Weights of a small sound classifier.
Model: 5.74M parameters, waveform 16khz input, arch jasper, norm batchnorm, activation relu6, depths [2, 2, 7, 2], widths [96, 112, 144, 176].
Training: soap at rate 0.0048, batches of 256, held-out accuracy 68%.
Data: trained on acted Russian speech (Dusha), 26041 training examples.
Rows from block 9 of a small sound classifier, named by matrix and row number. Rows with one number belong to one channel. Each number is 500 + 25 x the weight over its row's rms, rounded and kept within 0 to 999. All counts start at 0. Numbers have three digits each.
Before each channel's rows are labels from the 100 clips, of 14848, where the channel reaches its highest value: "top examples" is what is common among them. Only what is clearly more common there than usual is listed. The data: acted Russian speech (Dusha). In brackets: how many of the 100.
# convs0: first width-11 conv (model.blocks.9.convs.0.weight, 144x144x11, each kernel summed), inputs 0-143
# convs1: second width-11 conv (model.blocks.9.convs.1.weight, 144x144x11, transposed, each kernel summed), outputs 0-143

top examples: emotion: angry (94)
convs0.71:503464504485562474489507503501472532498492498522475489493508512513475509495507515479521547492474491478482495473504512477537563529509485498479514510459505527489494513519508466576442550477507522476529470514494508457537486518463493540500480495497497522482504496528493531464496511460502529543507522467468503515506503470478485543477517499532493468536529526504541516533482555479511513544541506438517495541488482498516516507484489482498498
convs1.71:520496529528489518538482452534463511500509507548493531503513483475473500522506498504488510477462477501458465498516514492497514470502503460552493474500469472508512521479527445485528416490524485486503518521523491530534477447523455524462510471504483513515525551478490496532522506504472454526520500505502458501472520508487533519472500519509530500438481503492513520545514523480504463509506525517475448498509482519483531520493519498492533

top examples: emotion: positive (80)
convs0.115:498456491520491485517487523505527479496482487515536499476474506505498488560526500481511507473517518493509510477477498494530508481526478522475569497530507532544466510477463543533464511502538529500526498459516497506514492489441451513499533499519510553501478486467477500530472503492467508502558491493489522550521562476523518499546475457518516501504510491501510500513524484526528449502509479522529498491518486514485443533527500458493530
convs1.115:492477443485490485503490500510484519492534483493493523477492492529493482482499482464532518475511516478506527506494509505469473471491488517504486471508525457432477508478449490519486564470480522465501518492483521494532448490480519506512494448534489475525491540539524518444489524520542504529528540487512502478491511486488500490474512496493490514538511457500500526522515538506556492486538486478542511506485524492473484500531591486494491

top examples: emotion: angry (95)
convs0.18:530493476531505522461471471477508565516492522522494493511514489504468492491467489513512500479504508515513495479484485521549476517473513484504471495467513540458501475476493535512509505489497532486485469469552535506467488498471505492519501519525495469505489504472484472444493520492473497504543455484484497467516505502536542476510513498524534515463533538540512525479486478517473437530477437491534550497539546510487539510523494461514516
convs1.18:509476506477506532464510502484496524504500541492512522537479463474517474485517495465532513515507483497532516457545525543470522526509457513480467487486548475453507484485550484521509444499468471549476489516520514490509470494472529512479512489480544510502479525518496527498520497531501464531480508497479539476534491507455516531480506498507490494524504477498527479464512504484543523524519495449530509431520487512501519493515522515466565

top examples: emotion: sad (86)
convs0.138:507494459512496506504516533494511489479522489518458499570470498496486591507549463522489475485448516517491473506493505444536502541548527504510554479506507562489505483524497513506488494540504495517495481489491516509486514545552478487466523506491453483525516482520502481491491469479514462459508476524509540483452497495489501452511525491477486516497463507491495516495510523491514546536495495513518490499532516487549502482474495496503518
convs1.138:484501478512498525498541456473507491466492484524491500467514474489516486441487508502473486491436471488492483488490500498481527489479558535536501480465491554480569475487480534476535483458523496475509507491444495540492530487539504527494496548492513485470478498503486481524464508472503510514473490514497499517464496514488486440502448512479478488475484476490509506503464504524470545459493503496520527508512536493492541505459486497460533

top examples: emotion: angry (86)
convs0.105:512516475466474514493480498498486443514479524518488523550518490473477512567518490495540432460497510481490488522460500519503461509501526526488490489478501528476515495492510519467509521481494524529512455508496542528503505536488499488498500534465546502539499477468475473504500541545510495476487475496519521472524481471507509501468479541501462539482552506513532466518506513481480517527460518518496529480441477488532516540513523530485469
convs1.105:513482525478501503532481474532520480513503531511476506434542486476506473480539510471502479470532530499493517519572504512488483496480470504511492519491498538422520491506488446529523452532476535561523504454498511531510466498476476499504506468503506495511524485520490510471525534496509441514508471485478518493508511484537488489517516505477515514538505469483509490491502459513459542507475513487505487532494484458482521489475476513549468

top examples: emotion: angry (82)
convs0.124:519491493497519522504504529455491524499457527528496484551486470475489548467433465490502517512512495492501525491510525487492516512499515531529531516477526525495515533486484496518510488464507486453476493504492521505481467509483450471515498457505496481491539484538469500492443473531464475526505504463471516488530497486489499470495546527481485446521510462523525501535508519516526520462456499518466509489517502519469543513442492545481463
convs1.124:466521462501516491460497481525548544518539501486500419526476507510488489500539499478456507504501510462462508466499474514500524506518533508471481493500473530471495488494487503510433518490471488491516520526447458478493489491558509545481510510496511507478486501549506496490510438485483477468499506537527490493535513493510509493524447514470487533509503539482497480442501525486508515485520502501546502506480522444515468515479505518499519

top examples: emotion: positive (52)
convs0.39:512498519559455491481510497473465535458503505492492491476529493483494530498471510488531478476515514512499475542493508494484481500485485487502496492479515464498514502542475467505510549507529471519496531509500497504491529458507501519445479520472545487482480487504497539481501541512490490512496514514508524501516507463543517477485480504553522631484500497521520491461487490541517499482518512494506458472510438507490499474488514524527476
convs1.39:477489496478469478489531480497482461555469501516500480490593472493495497502476510508484469558498488506491519488512491511519506504502481527478513458533512561506493485494485500467525481490522526581543498449525496500485504530545483459517445493533485521518509512492493534497523506480493503494531508501470527483496513516475495475517479447485492514546503492500512506480507478524539475489496505510466501523501520490462521449484438497492495

top examples: emotion: sad (67)
convs0.74:442493473513502508457471492484500483463488491483577498474474509490507510518463484500478509489463506488508516533512507519486465540480501470495519507519472479527470461472499492481495518430515463527518507495506519500498500541538499475478493501530482491569521464476493474442465487490496468482491486522485468502462501546490479490455513516475478512474522488524503469462486496508472533519486544521507478511512485534474519499511439511476526
convs1.74:497529497499509516493512481526491473513516465512491485485504469510513469520508481499512485495477551470480550534464511471517491467451503475508517477524495529520528525534502477513519487484500498487504475494484523538475475506566459522516514554549489504508498528537535509504501550507507506497567419504501504510452515505488491514482456480497473527506537509473460500551510474492472490489491499506542523531455496464514516486469514495486463

top examples: emotion: neutral (66)
convs0.44:499528479505508496520494481492479519526545482510478536546495479548496540474498509579455525514457523463500504518501483522515493520495485511520512518492465548480504505456484522535502487498495497502507483505467514527543515506520512511523493516490471491529483487456442540485490517491530517504522532487483508512470494497492497482516524491505511495507465502502430525461541486502498461480491471533496454489493450534555453515460469525492477
convs1.44:495547458503497519520493513502574525473498483499493534456488492445512481506508455506521467467532477529475456481472510470470520497529493500504471520460505497465519522493477504490506473498514483494520468524486475517493504513502460516455534472456486481485484489551477493494472487530508479493459498524509522497527499498494481482495483458509539462525490448488524507484469506486547500491525508434491493478448511432479499516508489503501476

top examples: emotion: angry (94)
convs0.125:508526483474494528483535503483519600531502510464472438508480473491491512512493499520521517495496495512494533494516484483508476476527501484509516505540516546525538488499442546497513529507500501504486544507490458515512536477463535500493483545509485499525505482506503515537476498522492511520461470504478478501476466526510495465499523526486548544506517492521530467488507541496504530455483498473471525485521459466479498473497469471544531
convs1.125:536478432514470482496477522467507477561462527499505479522468519484505511522486504489544463477524501503557484507503503516515484523468476537478527477474522489480482485517543533507536480479494503526481470500545489459495515493495522542471503475517498475472490553462513486533513499497455519499458533482513482469531512525510538500483508483488512488494500524510521470483478518491492525465492523494511492509473523522508459493489441486451561

top examples: emotion: positive (93)
convs0.30:532522487521488471486459527492488448496499504481496499482506502524502473491514513479490529499506485509516488455579465492536542512504495486487483505501505516505511498480510462528521446509473506567485477495512483480490544525490481534475475500515499517478502502455498517466521490476443520554539500520481479522512518445489526511529491466485556453482477465533524476539504524494488466520467513478521525471554486512478512487515506509504528
convs1.30:500502476544467489513466519488512538513503562510485503552469509462499511464491538475505472482519482515520537482513493505505518480554430467477514516527526471481490491525527561527494506485487475482541538497514466484492497496549470475502494496521557477499490559482505490483512486518521556503476501479507535508507513509462538499515503527485456501482499499490500514528486491478511499521489506471519531494539505496529492518528551485550520

top examples: emotion: positive (95)
convs0.20:495484479471522483517503496485505518509511525476496519497498477534524489510487513499490487486499476445512484552468454509523508462510490446520448495487532518516510532487481504530486455511490495509471553533466484506477512449488454497504527457466472484521465469517464491483517458513494496488555484507539545502471488458489488471480468519533501492541469465533515533507463490514506576502495486508467511470480503549492506499509513519502490
convs1.20:451476499493482537490555503507465476467474468484472506471485477473517469489478512563498466472491481481492478513492468486465467523489540509469524483488511492482537531468494477510501549491498515483480467529509523503474497466484548492549524502489478482550488499466563476503525500535496515538458545512514494515496479508505464496492502467510533491489493466473495537532468530489451526484508498516511489467506532531469500511513525502537473

top examples: emotion: sad (79)
convs0.75:521479516497508460501498524475491498498480480521486462509495551480534536487505481458514482508498492530456492496515495456506464503490499522460512537491506533473493507470490475503482492433511469537517486490480431511507500485486482481477472471500475485529561494549517479499491527444499496517465432483498505473428484511490522512529474520503511481471493482497463477467485503486537477489495526521509497479513479490471544480543469493474504
convs1.75:503499524475544527549528490506511513508531514511455524466521529520500437530507511481468505525469553492542478500491493502537520520492524533476501503522482524519527514530515526486504502501531524500499553471491445479505566487481497501557509511508538505524499504511511471476511492510532508499456498509535491489514526536511428481497468494516495487512494521481485473531519505482508528492450561528487513507469525506506471504479542542492503

top examples: emotion: sad (62)
convs0.97:441497533499491478517498494541472482519461518501510531534487459491504548490442498493502516438458460481492503477503537479543464524484462515485487496483500527502478478535466489496499475450498481523487493517446508489510517466506511468495504471537472501444523520474514478477525472463483520501487501520494532519457502482493492523494489479550496536501549509489496480480523499527512469445486508496486465481515482517510484470462467515502466
convs1.97:499460502458497496486526500507497499487493459483525481499501461515498534480497482527482470488498494483448495515484487477514554518518515506551484455526497476493499457515501498489483496516478456497531524484460524539506501506530501497500477513488473473493479491521427522465471491504483470543503485497567496460484494533473493443486498518528527501501516444503485515485533494485492480500510480524436494525490468552542496524463548507495468

top examples: emotion: neutral (91)
convs0.63:525504487464528495517432504515495456498527482521499481475510509507499500500541499492534484506457520493480473514473543515466532465555533500526495493492484517480567509518502471496482488510525528531547505489471490526517488550450494504466511531484494494520490502530543482500485515505523463511502489542498540506521496434484475461485505480480466517497545494475485481484475502518525526494479504575472504482505500460531494501477470532484497
convs1.63:527527510527504501482492546544548449496534480488501468482474509498507490447466497490467502487508501476489468457487482480501469471552529499503511508508473552450500487478492474485528491535569495507537489494543494510503449498474475534493481506469469491464523502568493529516499513472510465475499526528486492516472475484508495467484495508497494490502472461494535491481481476542486536480512491466470517483524534506516490485451475505483521

top examples: emotion: sad (87)
convs0.141:474455470463506479460524466509465561492492512511526505471446471510501541479498520484492492523512536526524492485500496501531492502537511516490538493506550541482483470540495527445498498535493489472489508509478513552514501440491512513496531538484518482513526491480496515509496474497524470510511509512496482503543487524484482455511508518523519491514467484481575520489444550516499547495520464514494511492553471492522500478502498483514522
convs1.141:488484488528472498532517517525531458483507477504486484510491505503495523500463474509527473474502467558517468489519481498494516494487502468471501436461513516472486508496503534497510530501490502483505476488507528443463476537539506514476560516533505494493559479495532485517483483538499522491500558464463494506474477489483509505525556501508529438484487470484482503507514454489450540472496497474532504478509546468501466485497505484461514

top examples: emotion: angry (84)
convs0.12:525489489493518456472509502446532488463481543485483472470448471471482508525469511489509447519466517488508530539543510541493503469555481492484527500518502500497456482475527508474506496452497490525512484491525468492489541492534500513469522498499456479491516456514470484471490500485494489490491484469489503505512492440497454475507465485505527468489476473469520493550462472504515527534487508521478510507472488491475506555482454503527528
convs1.12:512525504480492494511458483503497461481471495499545478441517494485479508466488501480508518497494511505456513541502531525482501468474544479493528506509470526507533451495501535507473512496520520513468560494498510501506500529463523489497479475465480489487447513523485500522492531455537517510521512461446480536518481511483482461518475513495480497461554483507517487527476481536507527525485465510558526473514501479465465522556458508505483

top examples: emotion: positive (52)
convs0.29:481506508500502449518555490494555481540497520518471475488485512480483531439531505514484516556477528474505507505481541481449484535519535513501475502467464467518511502544494481516512544500527453487528511500474479516492504444486501483517544479503515514512497510529508521498515477502500519501498510480543509493542518451565495526450522492470504473499503479480524516493566472485509482511507483520522515516470463506528489489483518531492515
convs1.29:525513498526489515520545519537533507495493478504487504512509512499491511502518546497506474538489485497491485484504527458526524569591510476490530521554466502494524507495482491509442500518531463465533505486455539523490491493559505508503495491516482464473493510503454503486488487499490469515502489537505479470495463500472469462533534469509510520468523480523479513533508527493534509506480496474452513463525542488514489496506490533512455

top examples: emotion: positive (88)
convs0.96:539466467489533524486475493505557469500501502496487528492508487519500515542457519575486519482507507549528533490494505480525520505474500473497490481475452530518474450487483483526442506519450481535475508539509506466487493456523524456495531478509485510503471485524498496466435475483555513487556467500523496492503492499505538506510529504495485477489497509534541504510488511494481527553512532501469508496506525473515516493490480507493521
convs1.96:493486504498471473515494476523514533530517482504534507475469452504547522470500486497493528508512528472549564496492499506453497500482490570478526490502518520514495558516526490536510451468454498502523454514509464515546474465500479498512502494485515513548536521478516468518526525521539530530520521506515505512492520495527512523503500527496479527519512512497489507556506514486463514543522532485512491505503494493468565550518481481491489

top examples: emotion: positive (92)
convs0.33:480515593537485487473530504488477504471486485479462551482491542501448488502497512517525518501479518504530516493508473501498488516472526499476551509504503507504484516521509440489530510497500477510471514485505503534503504489500479507476488458510544462508464503540510525513516510503548512508493538453498527508461552466512483471493474483514518552510464497552519505482460511493528530553503537512493470466503505503514480512469476493479464
convs1.33:471493467511485515515494530496493460509549487488515479479491561496513514550510516540504495497489490495446477444499464471551509441505445507487503515485462495512528528502501484481525494550540497541498468485499556534501491495527490514507485503491505526507526491474483509490475482517511505501505502501530529477499448489543448483459558489505514454519509500494497512508524510480486462524511533502500505491492545460513510494458541542489493

top examples: emotion: sad (88)
convs0.48:461489506514504475451516450478504492520497477537483539499475533475442505482493517470477492513450477535503506504544492490504467526454496518461518527474488517517469508497453489506537474507511458511536502485480471468482532482469538488472556517509484491482578450530522495486485486544530503479495494529549457484508477463470525491493478474472481495487509492503491463508495478502492498514517497505526470503530491477469484527523512506514479
convs1.48:503508480462492464459571496503480500523485483510494495450468533517519458496457486495478504511496487488493495500535486466491420471478562488475477546533461488528527518486514488504517503517511471500466498486472470518499501437509499486488482519499493553515502495452488446487505532482538492503510492502485497502468498521471470481495505521493514487443556442524503513524498486507525481497509514496511502466456485515509490489479461479497500

top examples: emotion: angry (87)
convs0.123:492509478473523458483509509480542526546436550519468531472464493473501541490518510537563542480546511484469510555500493510503497478496511526472524484457507491472504514492506529492472559496518524509472511471538485493522498483479492485486499502474474500505490555491461477490517498508527533502461479493478518487467483470534513533477530517489513547508546494511483508559485505535502495501505529495541501520487522508529475521481499510528507
convs1.123:497501551525484524522527509528495534488509514535536483493554498519477504528509494492488459499538525481492496479523531502503498499472511470470479517521461498523530457514485499519513413512490507518496473507490543523526530530496467509533506478503562477534501525487494497502511528509446466493482500519534492493497527485456482507503460531509518507509503508492544452543475483502500499510527464471550487482462454500506505483510464491522443

top examples: emotion: sad (98)
convs0.100:498493484518446500487469469516464482522507506475511500501518567499542454468508493494512530491498540535513487509481531530516488493447460473521506479491509490502565517466517517487522468471511471530523516506456519482488477505488485489500446514512523522532487530538527487501507484510511504522465516469478533496493494543551508461503459486476543462467521492502457484486485518524546482511511489472515484479480470534448467512519512482501485
convs1.100:557539529567486467505486514517480492518532504533493451519488470481481513498518500513510525532492491504514513487484537494553505496507465484505526558510494483502453510529474492485506474510536480493481510495479493525512494487442531518489495496479498481547534508508554505533475487474498473528484494500462488485435500552504515566482509519506492535497450481502469509527495465513511506505517498491479496513449504533521493489483446474520516

top examples: emotion: positive (80)
convs0.15:459511488449518502516466488491548473490451457479522486520487498496437526526509475480547547493478479508492547478491484485475533517527477519477526491517522509482469484493502482491507543463516517563494492470502497512537477512487482475463487502521522536529517485490550489481485495464539510532480544489477526525544547502516497503535518460519487514514476484496503493524480539514512454519506555479541519512493504482515493515506474526507509
convs1.15:507510473518561547513470504525509493494531498524486534484463501540507468527527509482489523481500548492491527506483514490541521488480484515502492469503520469537504450529496496449508524492521481503478527500512482524558469493466470501458502496517520508486541528482512506478500475491497530487515450512536527497533534487507480477495478517495506518506516455544504488546502535454480485515523521494536471472531498545484543517527570518518494

top examples: emotion: sad (91)
convs0.62:583502503531512489494476524472473486488479502514520481535514509471469497509526495484457496498478479503505535451494549489580497528529509531496531511499544533476506544477503551516524505474448482500511536549518473498515524498523497525468494482506504498539485469517493485503526492487481491486457485507514529514491489493478487410511473523476502514511478508504516514526536475466516509516499501476482496510514502500522533484486439485487498
convs1.62:521480514459485548461552453509478497494499528461513494523487482505468510494458468474515499510504478512447490506495468553459514503510487490560542498484467511505493499520498535501539515511508509489478501471524533502480512500510490521534524474507501482493472479463484517501526473477502530489516532495466493518486496515496497486525491525444451476489506510449472474491456508527473514517490499472500486492507535485515464520522560425503544

top examples: emotion: angry (85)
convs0.35:505521510497459484489489494489518560529473503496536477472510523484479498500502479479578506517503503483531488506519508501517498525465498521494551503475541487516535518507495506521512554448507510542482507493488457492465508451504558476490513529487525484482524488456477540455480507475544500508481520504477470487469492543529530521532496499486505528510549495496495445513508548484495498462533549494500470514520463500492492489476515471518480
convs1.35:488509482543458484490492481450464496540465489530500531467502500486499475544457514512496440494492496480512526531467483491549511521489535513489495503513483530501473487517491525493512463495529495510491519487554513494532476534528470543481447487508462503517531480493543494519501509468510488496490484490472503503491470451502566517513501513487494499515465493505532538491509478509508529499539505487462511479477549507567498463476453463519495

top examples: emotion: angry (94)
convs0.23:540452499468543499481543524517510510530531493536522536486501465491510480519485501515559495518509451472508481482468495494510542525478499520498481480501507520476499536494478518533482503459496534500491482454497497490544516490518489495478503484506539503488526456496515494489488458503501492497529506492431474484476443490490513489464475521482518550505510521514504502502525484493498522553527568513446496477538472498525465490493530493554488
convs1.23:481476510498526495471529510497499594496498473507486481478532503469502488540507520493515505482443492486494460452462530496507563502498486498516496481518471480523481488453554497510529474509507517509485472509526499495526491497495444479513529507478486502453545479502488517553481532474482465520471521476466514499506489465508560498503465482502545468509475476523515520516499513510510479486515517484510500547474545524498552518486510497476502

top examples: emotion: sad (82)
convs0.43:489449504485507506478528501512466476500475475497501473511562479475481557530495478533482483487444492540509473489500488534540494533537541482477529472471525487484499494498509535479524524504506487492465495502452488547455531519510541505487487506481493538504460521477507483520472467502516490505474512536515506547485534494511535490521495502505509537514541528487489501479522542480551536523518500454472495475488520494550531472496536512492482
convs1.43:528493510490507472486533524519505514502496487496528548482506462521493507501482459490466464464518490479441497506488493475538522497491522524557532530502482498480459536540484569485499470439536492527496518505480513537502542493514494541508506484499490473494526506516488491490504470506511521434462528507504475502472493527533509472519447527486546501516474505516522503488474501529509516487464475509447510518498559512482498497462501472472522

top examples: emotion: positive (94)
convs0.17:486513519545510490514521476476457520473452532479534497499474487519491490512499480499439515469484494527524540503516493527483487485517504493524499519470511559482479528538493517498545536513503474467517512474512479443485504490535487521495510502489498494500471501527448501510492501555447497459476439517496489522479509478478524491470492482526537518523500504522492504512518536484484553475449538461451510514538484491508517486509473503486451
convs1.17:491455488529485484469526469480535487512515461504542502498528476518443519474496488543501466503499494475481459499496501519495491491502492512500490492473476535527507487486480528478487474520503483453494520513532462473509517537500487486551517499489503521493503469499500538537456512474472535495474536469459508536526475522527487478510508528495550482490493466473495463518473475515490482507487495514454550521452513486518513499453423455477523

top examples: emotion: positive (64)
convs0.56:505494529473495500500492508472474524502490478464462497492500522548509488491492504506504486518570486482550506483470567440480466542454470494481502493526509533494462544475516491496525503460516521502467529532532498493508495504505520527491493500541485495523516492485539464518529509506509533491493491548499443517474531457481507566472517489495490488512516485486480509517518520483510447478454442541493502477522490501482507490505525483521480
convs1.56:472494505505476510492425498505485476465475500523463459476512518536424509520490488482525530484545465506515468494520533490541480487460514505485498473523504473475460488511510486528494506422530483499485548475487512479476487532484486491517495517530490459536496506510497490538543527504500525474472492483492514548517532506462515513483486506533508523509478509483466501471549481501513521505455510535538487508479454495487518500513468472489493

top examples: emotion: sad (95)
convs0.16:484532462494486543517502500497501539480518480477468497484468523473549499465554478491544526544496527507505518498524479540529539496515501505507520497481468446490521504471493487491516519552499489483559521484465528553522483450485514480488465543505531478509520502526474511480515490505475469499516511497488500481537473483508462480485516471499458480506455503475522472520480486477469507498572520500557503488490487527507478502539483513483498
convs1.16:504519497521483513470505490491513478504496509456482491520498486537488506456520504501542518537538479507551523507541479496504482550503512477444514509507465526476498498548483489509514511476506497468500476471504527477537510488510476466446482506504478526538514483469524506484492490506462482539529513494510458498450507471478490505520529516508479467504440469499478447485465491513496534503498487441563501504565498486519472476479505513537530

top examples: emotion: angry (93)
convs0.85:486489486500546474489475501526485530522509530507495503496503523503479494479476507509476540504501474487509545452470515501494537488486518484510529498478507511499475514483511504513449565500549490503436468469472493536538515485470475531517485468469505497470521502514510485456544509533497518488493544532478478446471525464520546503446533508484550498500517502505515538514478536492489488556489502458514545519490526474519462496497494496516485
convs1.85:503522558501519492489497484518536489469511491535487508492516517542448469471533497501516519495499481517489465466485499475541493475515489457529508542490415484498554505496512473497518436522529467489528542522505513494538465493532491513492499478489525500466490532456462489495460522474457486515476500502494477487466497479490502486501528475487510515488507443503519478513510502504493476533530513487493479519494492471510535481490550474561489

top examples: emotion: positive (95)
convs0.86:477467515491504470505480479513536475529471480534495467515512473522500485513480472516492521486536480526529515499477513451447515527487474480548425486515519495486508464506509568494502485479529471543483510481460475501535521526495534502487534470472513496546545482536512500505489497488431546524493531479495492499511527463527505497511491476495473469521540489497489488526502526486525540491535508521504482458531534504499487480497497478511469
convs1.86:529495508496486538509490515475503496468495470543564516537504443495476523528480466472566513482480514425489487444497518482545474468493494535514464493506500480484430519500464490501468486477491491512477494507497518465502547528504496496507514484531495487483507465480470499499510502511468488493494491502515561549460504505517509459492495508494524509476507496515488505506512491490515492460433502517482520514508498464512471464483533477465502

top examples: emotion: positive (86)
convs0.25:510493478525472528542541535469456538485490501485481500506496506512476495534472482491551509498482537485500466472482557476527540470500484489471499466509505512482522519493496533482484462477514547553488533474495513494508486484512559530471491492506490503510522505469508549462501510478489536503494473503475459487481477487513492508521535444484522473495477474502458505544499521507501542521503526446564463482492497495486479498515464490532491
convs1.25:484512492482518450498490513505486473498509456494534480476507518527500472524544490493505505508515517529501541530467495466521512513508491460475507493509465516508498466558512510518549549538480511489511496476508442474516453487524539538518467518517453463476503445530472512473476501493472494520526510473501520524511482510524512476450487472512494546491469532491504481523483529474523516509529535538515502493460496462538529554491487479496507

top examples: emotion: sad (84)
convs0.136:482498519501500488510584537504523507507501497472471497496522478496509512464481491521465463514472509516495518553496480468456550530508507518491496503450542474551479483570479516490512533493494496497443528497498520504485491512502553504521512555516487479505491506524537491553503472520490476504531509479488507505564510478526481466492505500489534545517490440462502486461485488487481532519484509490493510511539490526488499504468521483492502
convs1.136:482490508488493487488517495509509502499498468475485473493499553472465542486482455461490491508531499541493501494528493501555489532483529489469519511491471530481462482511506463503528545495515495527478520489504516505474478507555466515512481548496489478476469508506478487502505502503506463453526604481494461493465477521489525481539526510517486512480525486474547499465500491518478503484489515494484508478533566513483469471517458520479536

top examples: emotion: positive (94)
convs0.137:483532493511515502512505501515468455479548465486459500505517534502467471551524480478502526453472455491480496461504517499510506521519505443525480519494482516472501528516475455498505490486520463559471525485509526470507555496557536493514534518514491509511482523543557507502461514459535494482500521517496512470481486516466496485462510498507512488504528526493467491494490533512489506497476485518482462484471527462530494473533470485455470
convs1.137:495503477520520517509487476483512523500457496536487485488497473521487496554527460505537514501480493469500508562498489476506517507457467522486486511515473504580489525500489501497490502503498529517466496489540505536507513477469454532492471514508517479513536515524522439492493507515469451495482465504528473488507519466485529491492483467438448505504474528512489529441498500513484498504517532481554523528449534489484481474481530480521507

top examples: emotion: angry (51)
convs0.119:537479498451503484457488500507480515537440512517505487457514474515493517506477487479503506491454480497462501501495456548484480463506480509511511504533543444500481501465522529528494436486494496514501464479509517485502472549523513500527508489508461454496536482469527463517500522520504483497463478492493501530546515507482515477542465482470510498449530544468481515518502536483480497469484480491504540480523465492517483520465470501501538
convs1.119:509516462512504516521457476498492500497513532521486534503500479479511490503496458513472521504469497512493523515494523533511489483448545542495499533473477534518510499467469516538555511487481524504471497519469488518520526482455488520528476500533576496490484558513523518520511473490534469501479496506466546492520496507491479500448470474517455526475483507487537505469509470507526497523477495530448482504496459546513479500544534488513539

top examples: emotion: angry (98)
convs0.53:547501525495547502507446541512463515520513514487539536502542481494513493555462527506536472462454481491492529452506496535488491507525476555488496498494471532503503544482525490511478451497494498537490451503504459523501507482520521514501494514478469466524477485526503490469503485475507521486516500522459511512482499490513534493525561493484480473516532542483477489488485488544544522484512529547466513483454529469494511528488494494496503
convs1.53:511522485498500489476537417530516477474450476503478495507519458525506518506519465492493502490512473507474478499525480490492490479457498513519478474512497500507491481505520498513465597489481489469497482482484438483488489491517516495471446470529509496473480487527470513506518519525546489519472453474454478479488516519495493478521517500474465496518496425537495486458465520493462492465524510498514540508491515477506503534488508494505477

top examples: emotion: sad (96)
convs0.90:476525492463452503488504538513469467484488509500499529521488535493512493479569499494547464506502520520484483499477517502525516564532485512481549492464522527509462481518505490473501492514471485512492520516527494508466489499475498510468538495519493515531513499510470476475530519486505487508526535519487529497529518567511466439485433503514462490480526492503466504500506543481492563499503530555469510524500480478493494514503544492475520
convs1.90:487541492501510502483491499500489534497522514479492513493526506485532502465499518533478502502480483491476504484540490515495477451467533491492554566529454520542486479510484500511505475496480503498484549513482485496473488521484524512514535531487527486475536490490546472495486459497521469533468486480490471513470481443433482563509493510455531486493489491508513501487473524507507531538470472539529527488560526501480537481503505521534472

top examples: emotion: angry (87)
convs0.91:541462501473471503497519475447528521537477526531500524514562482540438481555526492482520525470493459488491502459485497500479511492523535509485502488513575483472539510493483523517498443547501518508515491503515522496516505520517451488506516539506513514516523454471483446545524478519504509490513513470531503523523507505507487463500490516531517469506478524485504481494488495508468451539478498506467480498524490526515537498519508483490481
convs1.91:502496494481527502549481523508487525466556547542466518521502471513479498506495475466522485508485512511509481483514492584504473512510490547453504500552560466519523488498509447533510470484485505481475449511498486508525522467431545514505495505513530509509543534502520531451506497517525498513492470515488502535527504476478537493557501478505506518509498522521491493515490549486497508507505547502518513518492493479482502504516495476509471

top examples: emotion: angry (94)
convs0.134:479493515458506489478487492511504485502505546524517501470449537478488458513436473458529462448454494485489548528485496534504523496510485513484456505483534530504492522485498469505475478492544503497486505472474487495514540480480487499563507496494483483506567488508544519460499458524493465520505551472491532514523504454482502500495557496500477492525521495476541509473469486514479507510466513459499534485481499497467511518490483512499514
convs1.134:502537464520514472497519493491522456493459466441482553461490477506490485474481481532479470513481486472450512512508483493457517499509508515511483507502494512475504466517527462503443488476476548457474556474474491521461545531491491484461542502505521475523479451517535495450483524462521489514544497518506509531475474507515450474497475529491514471468515481510473505491515519511528476499499500510503483503491500509507487536490504521481448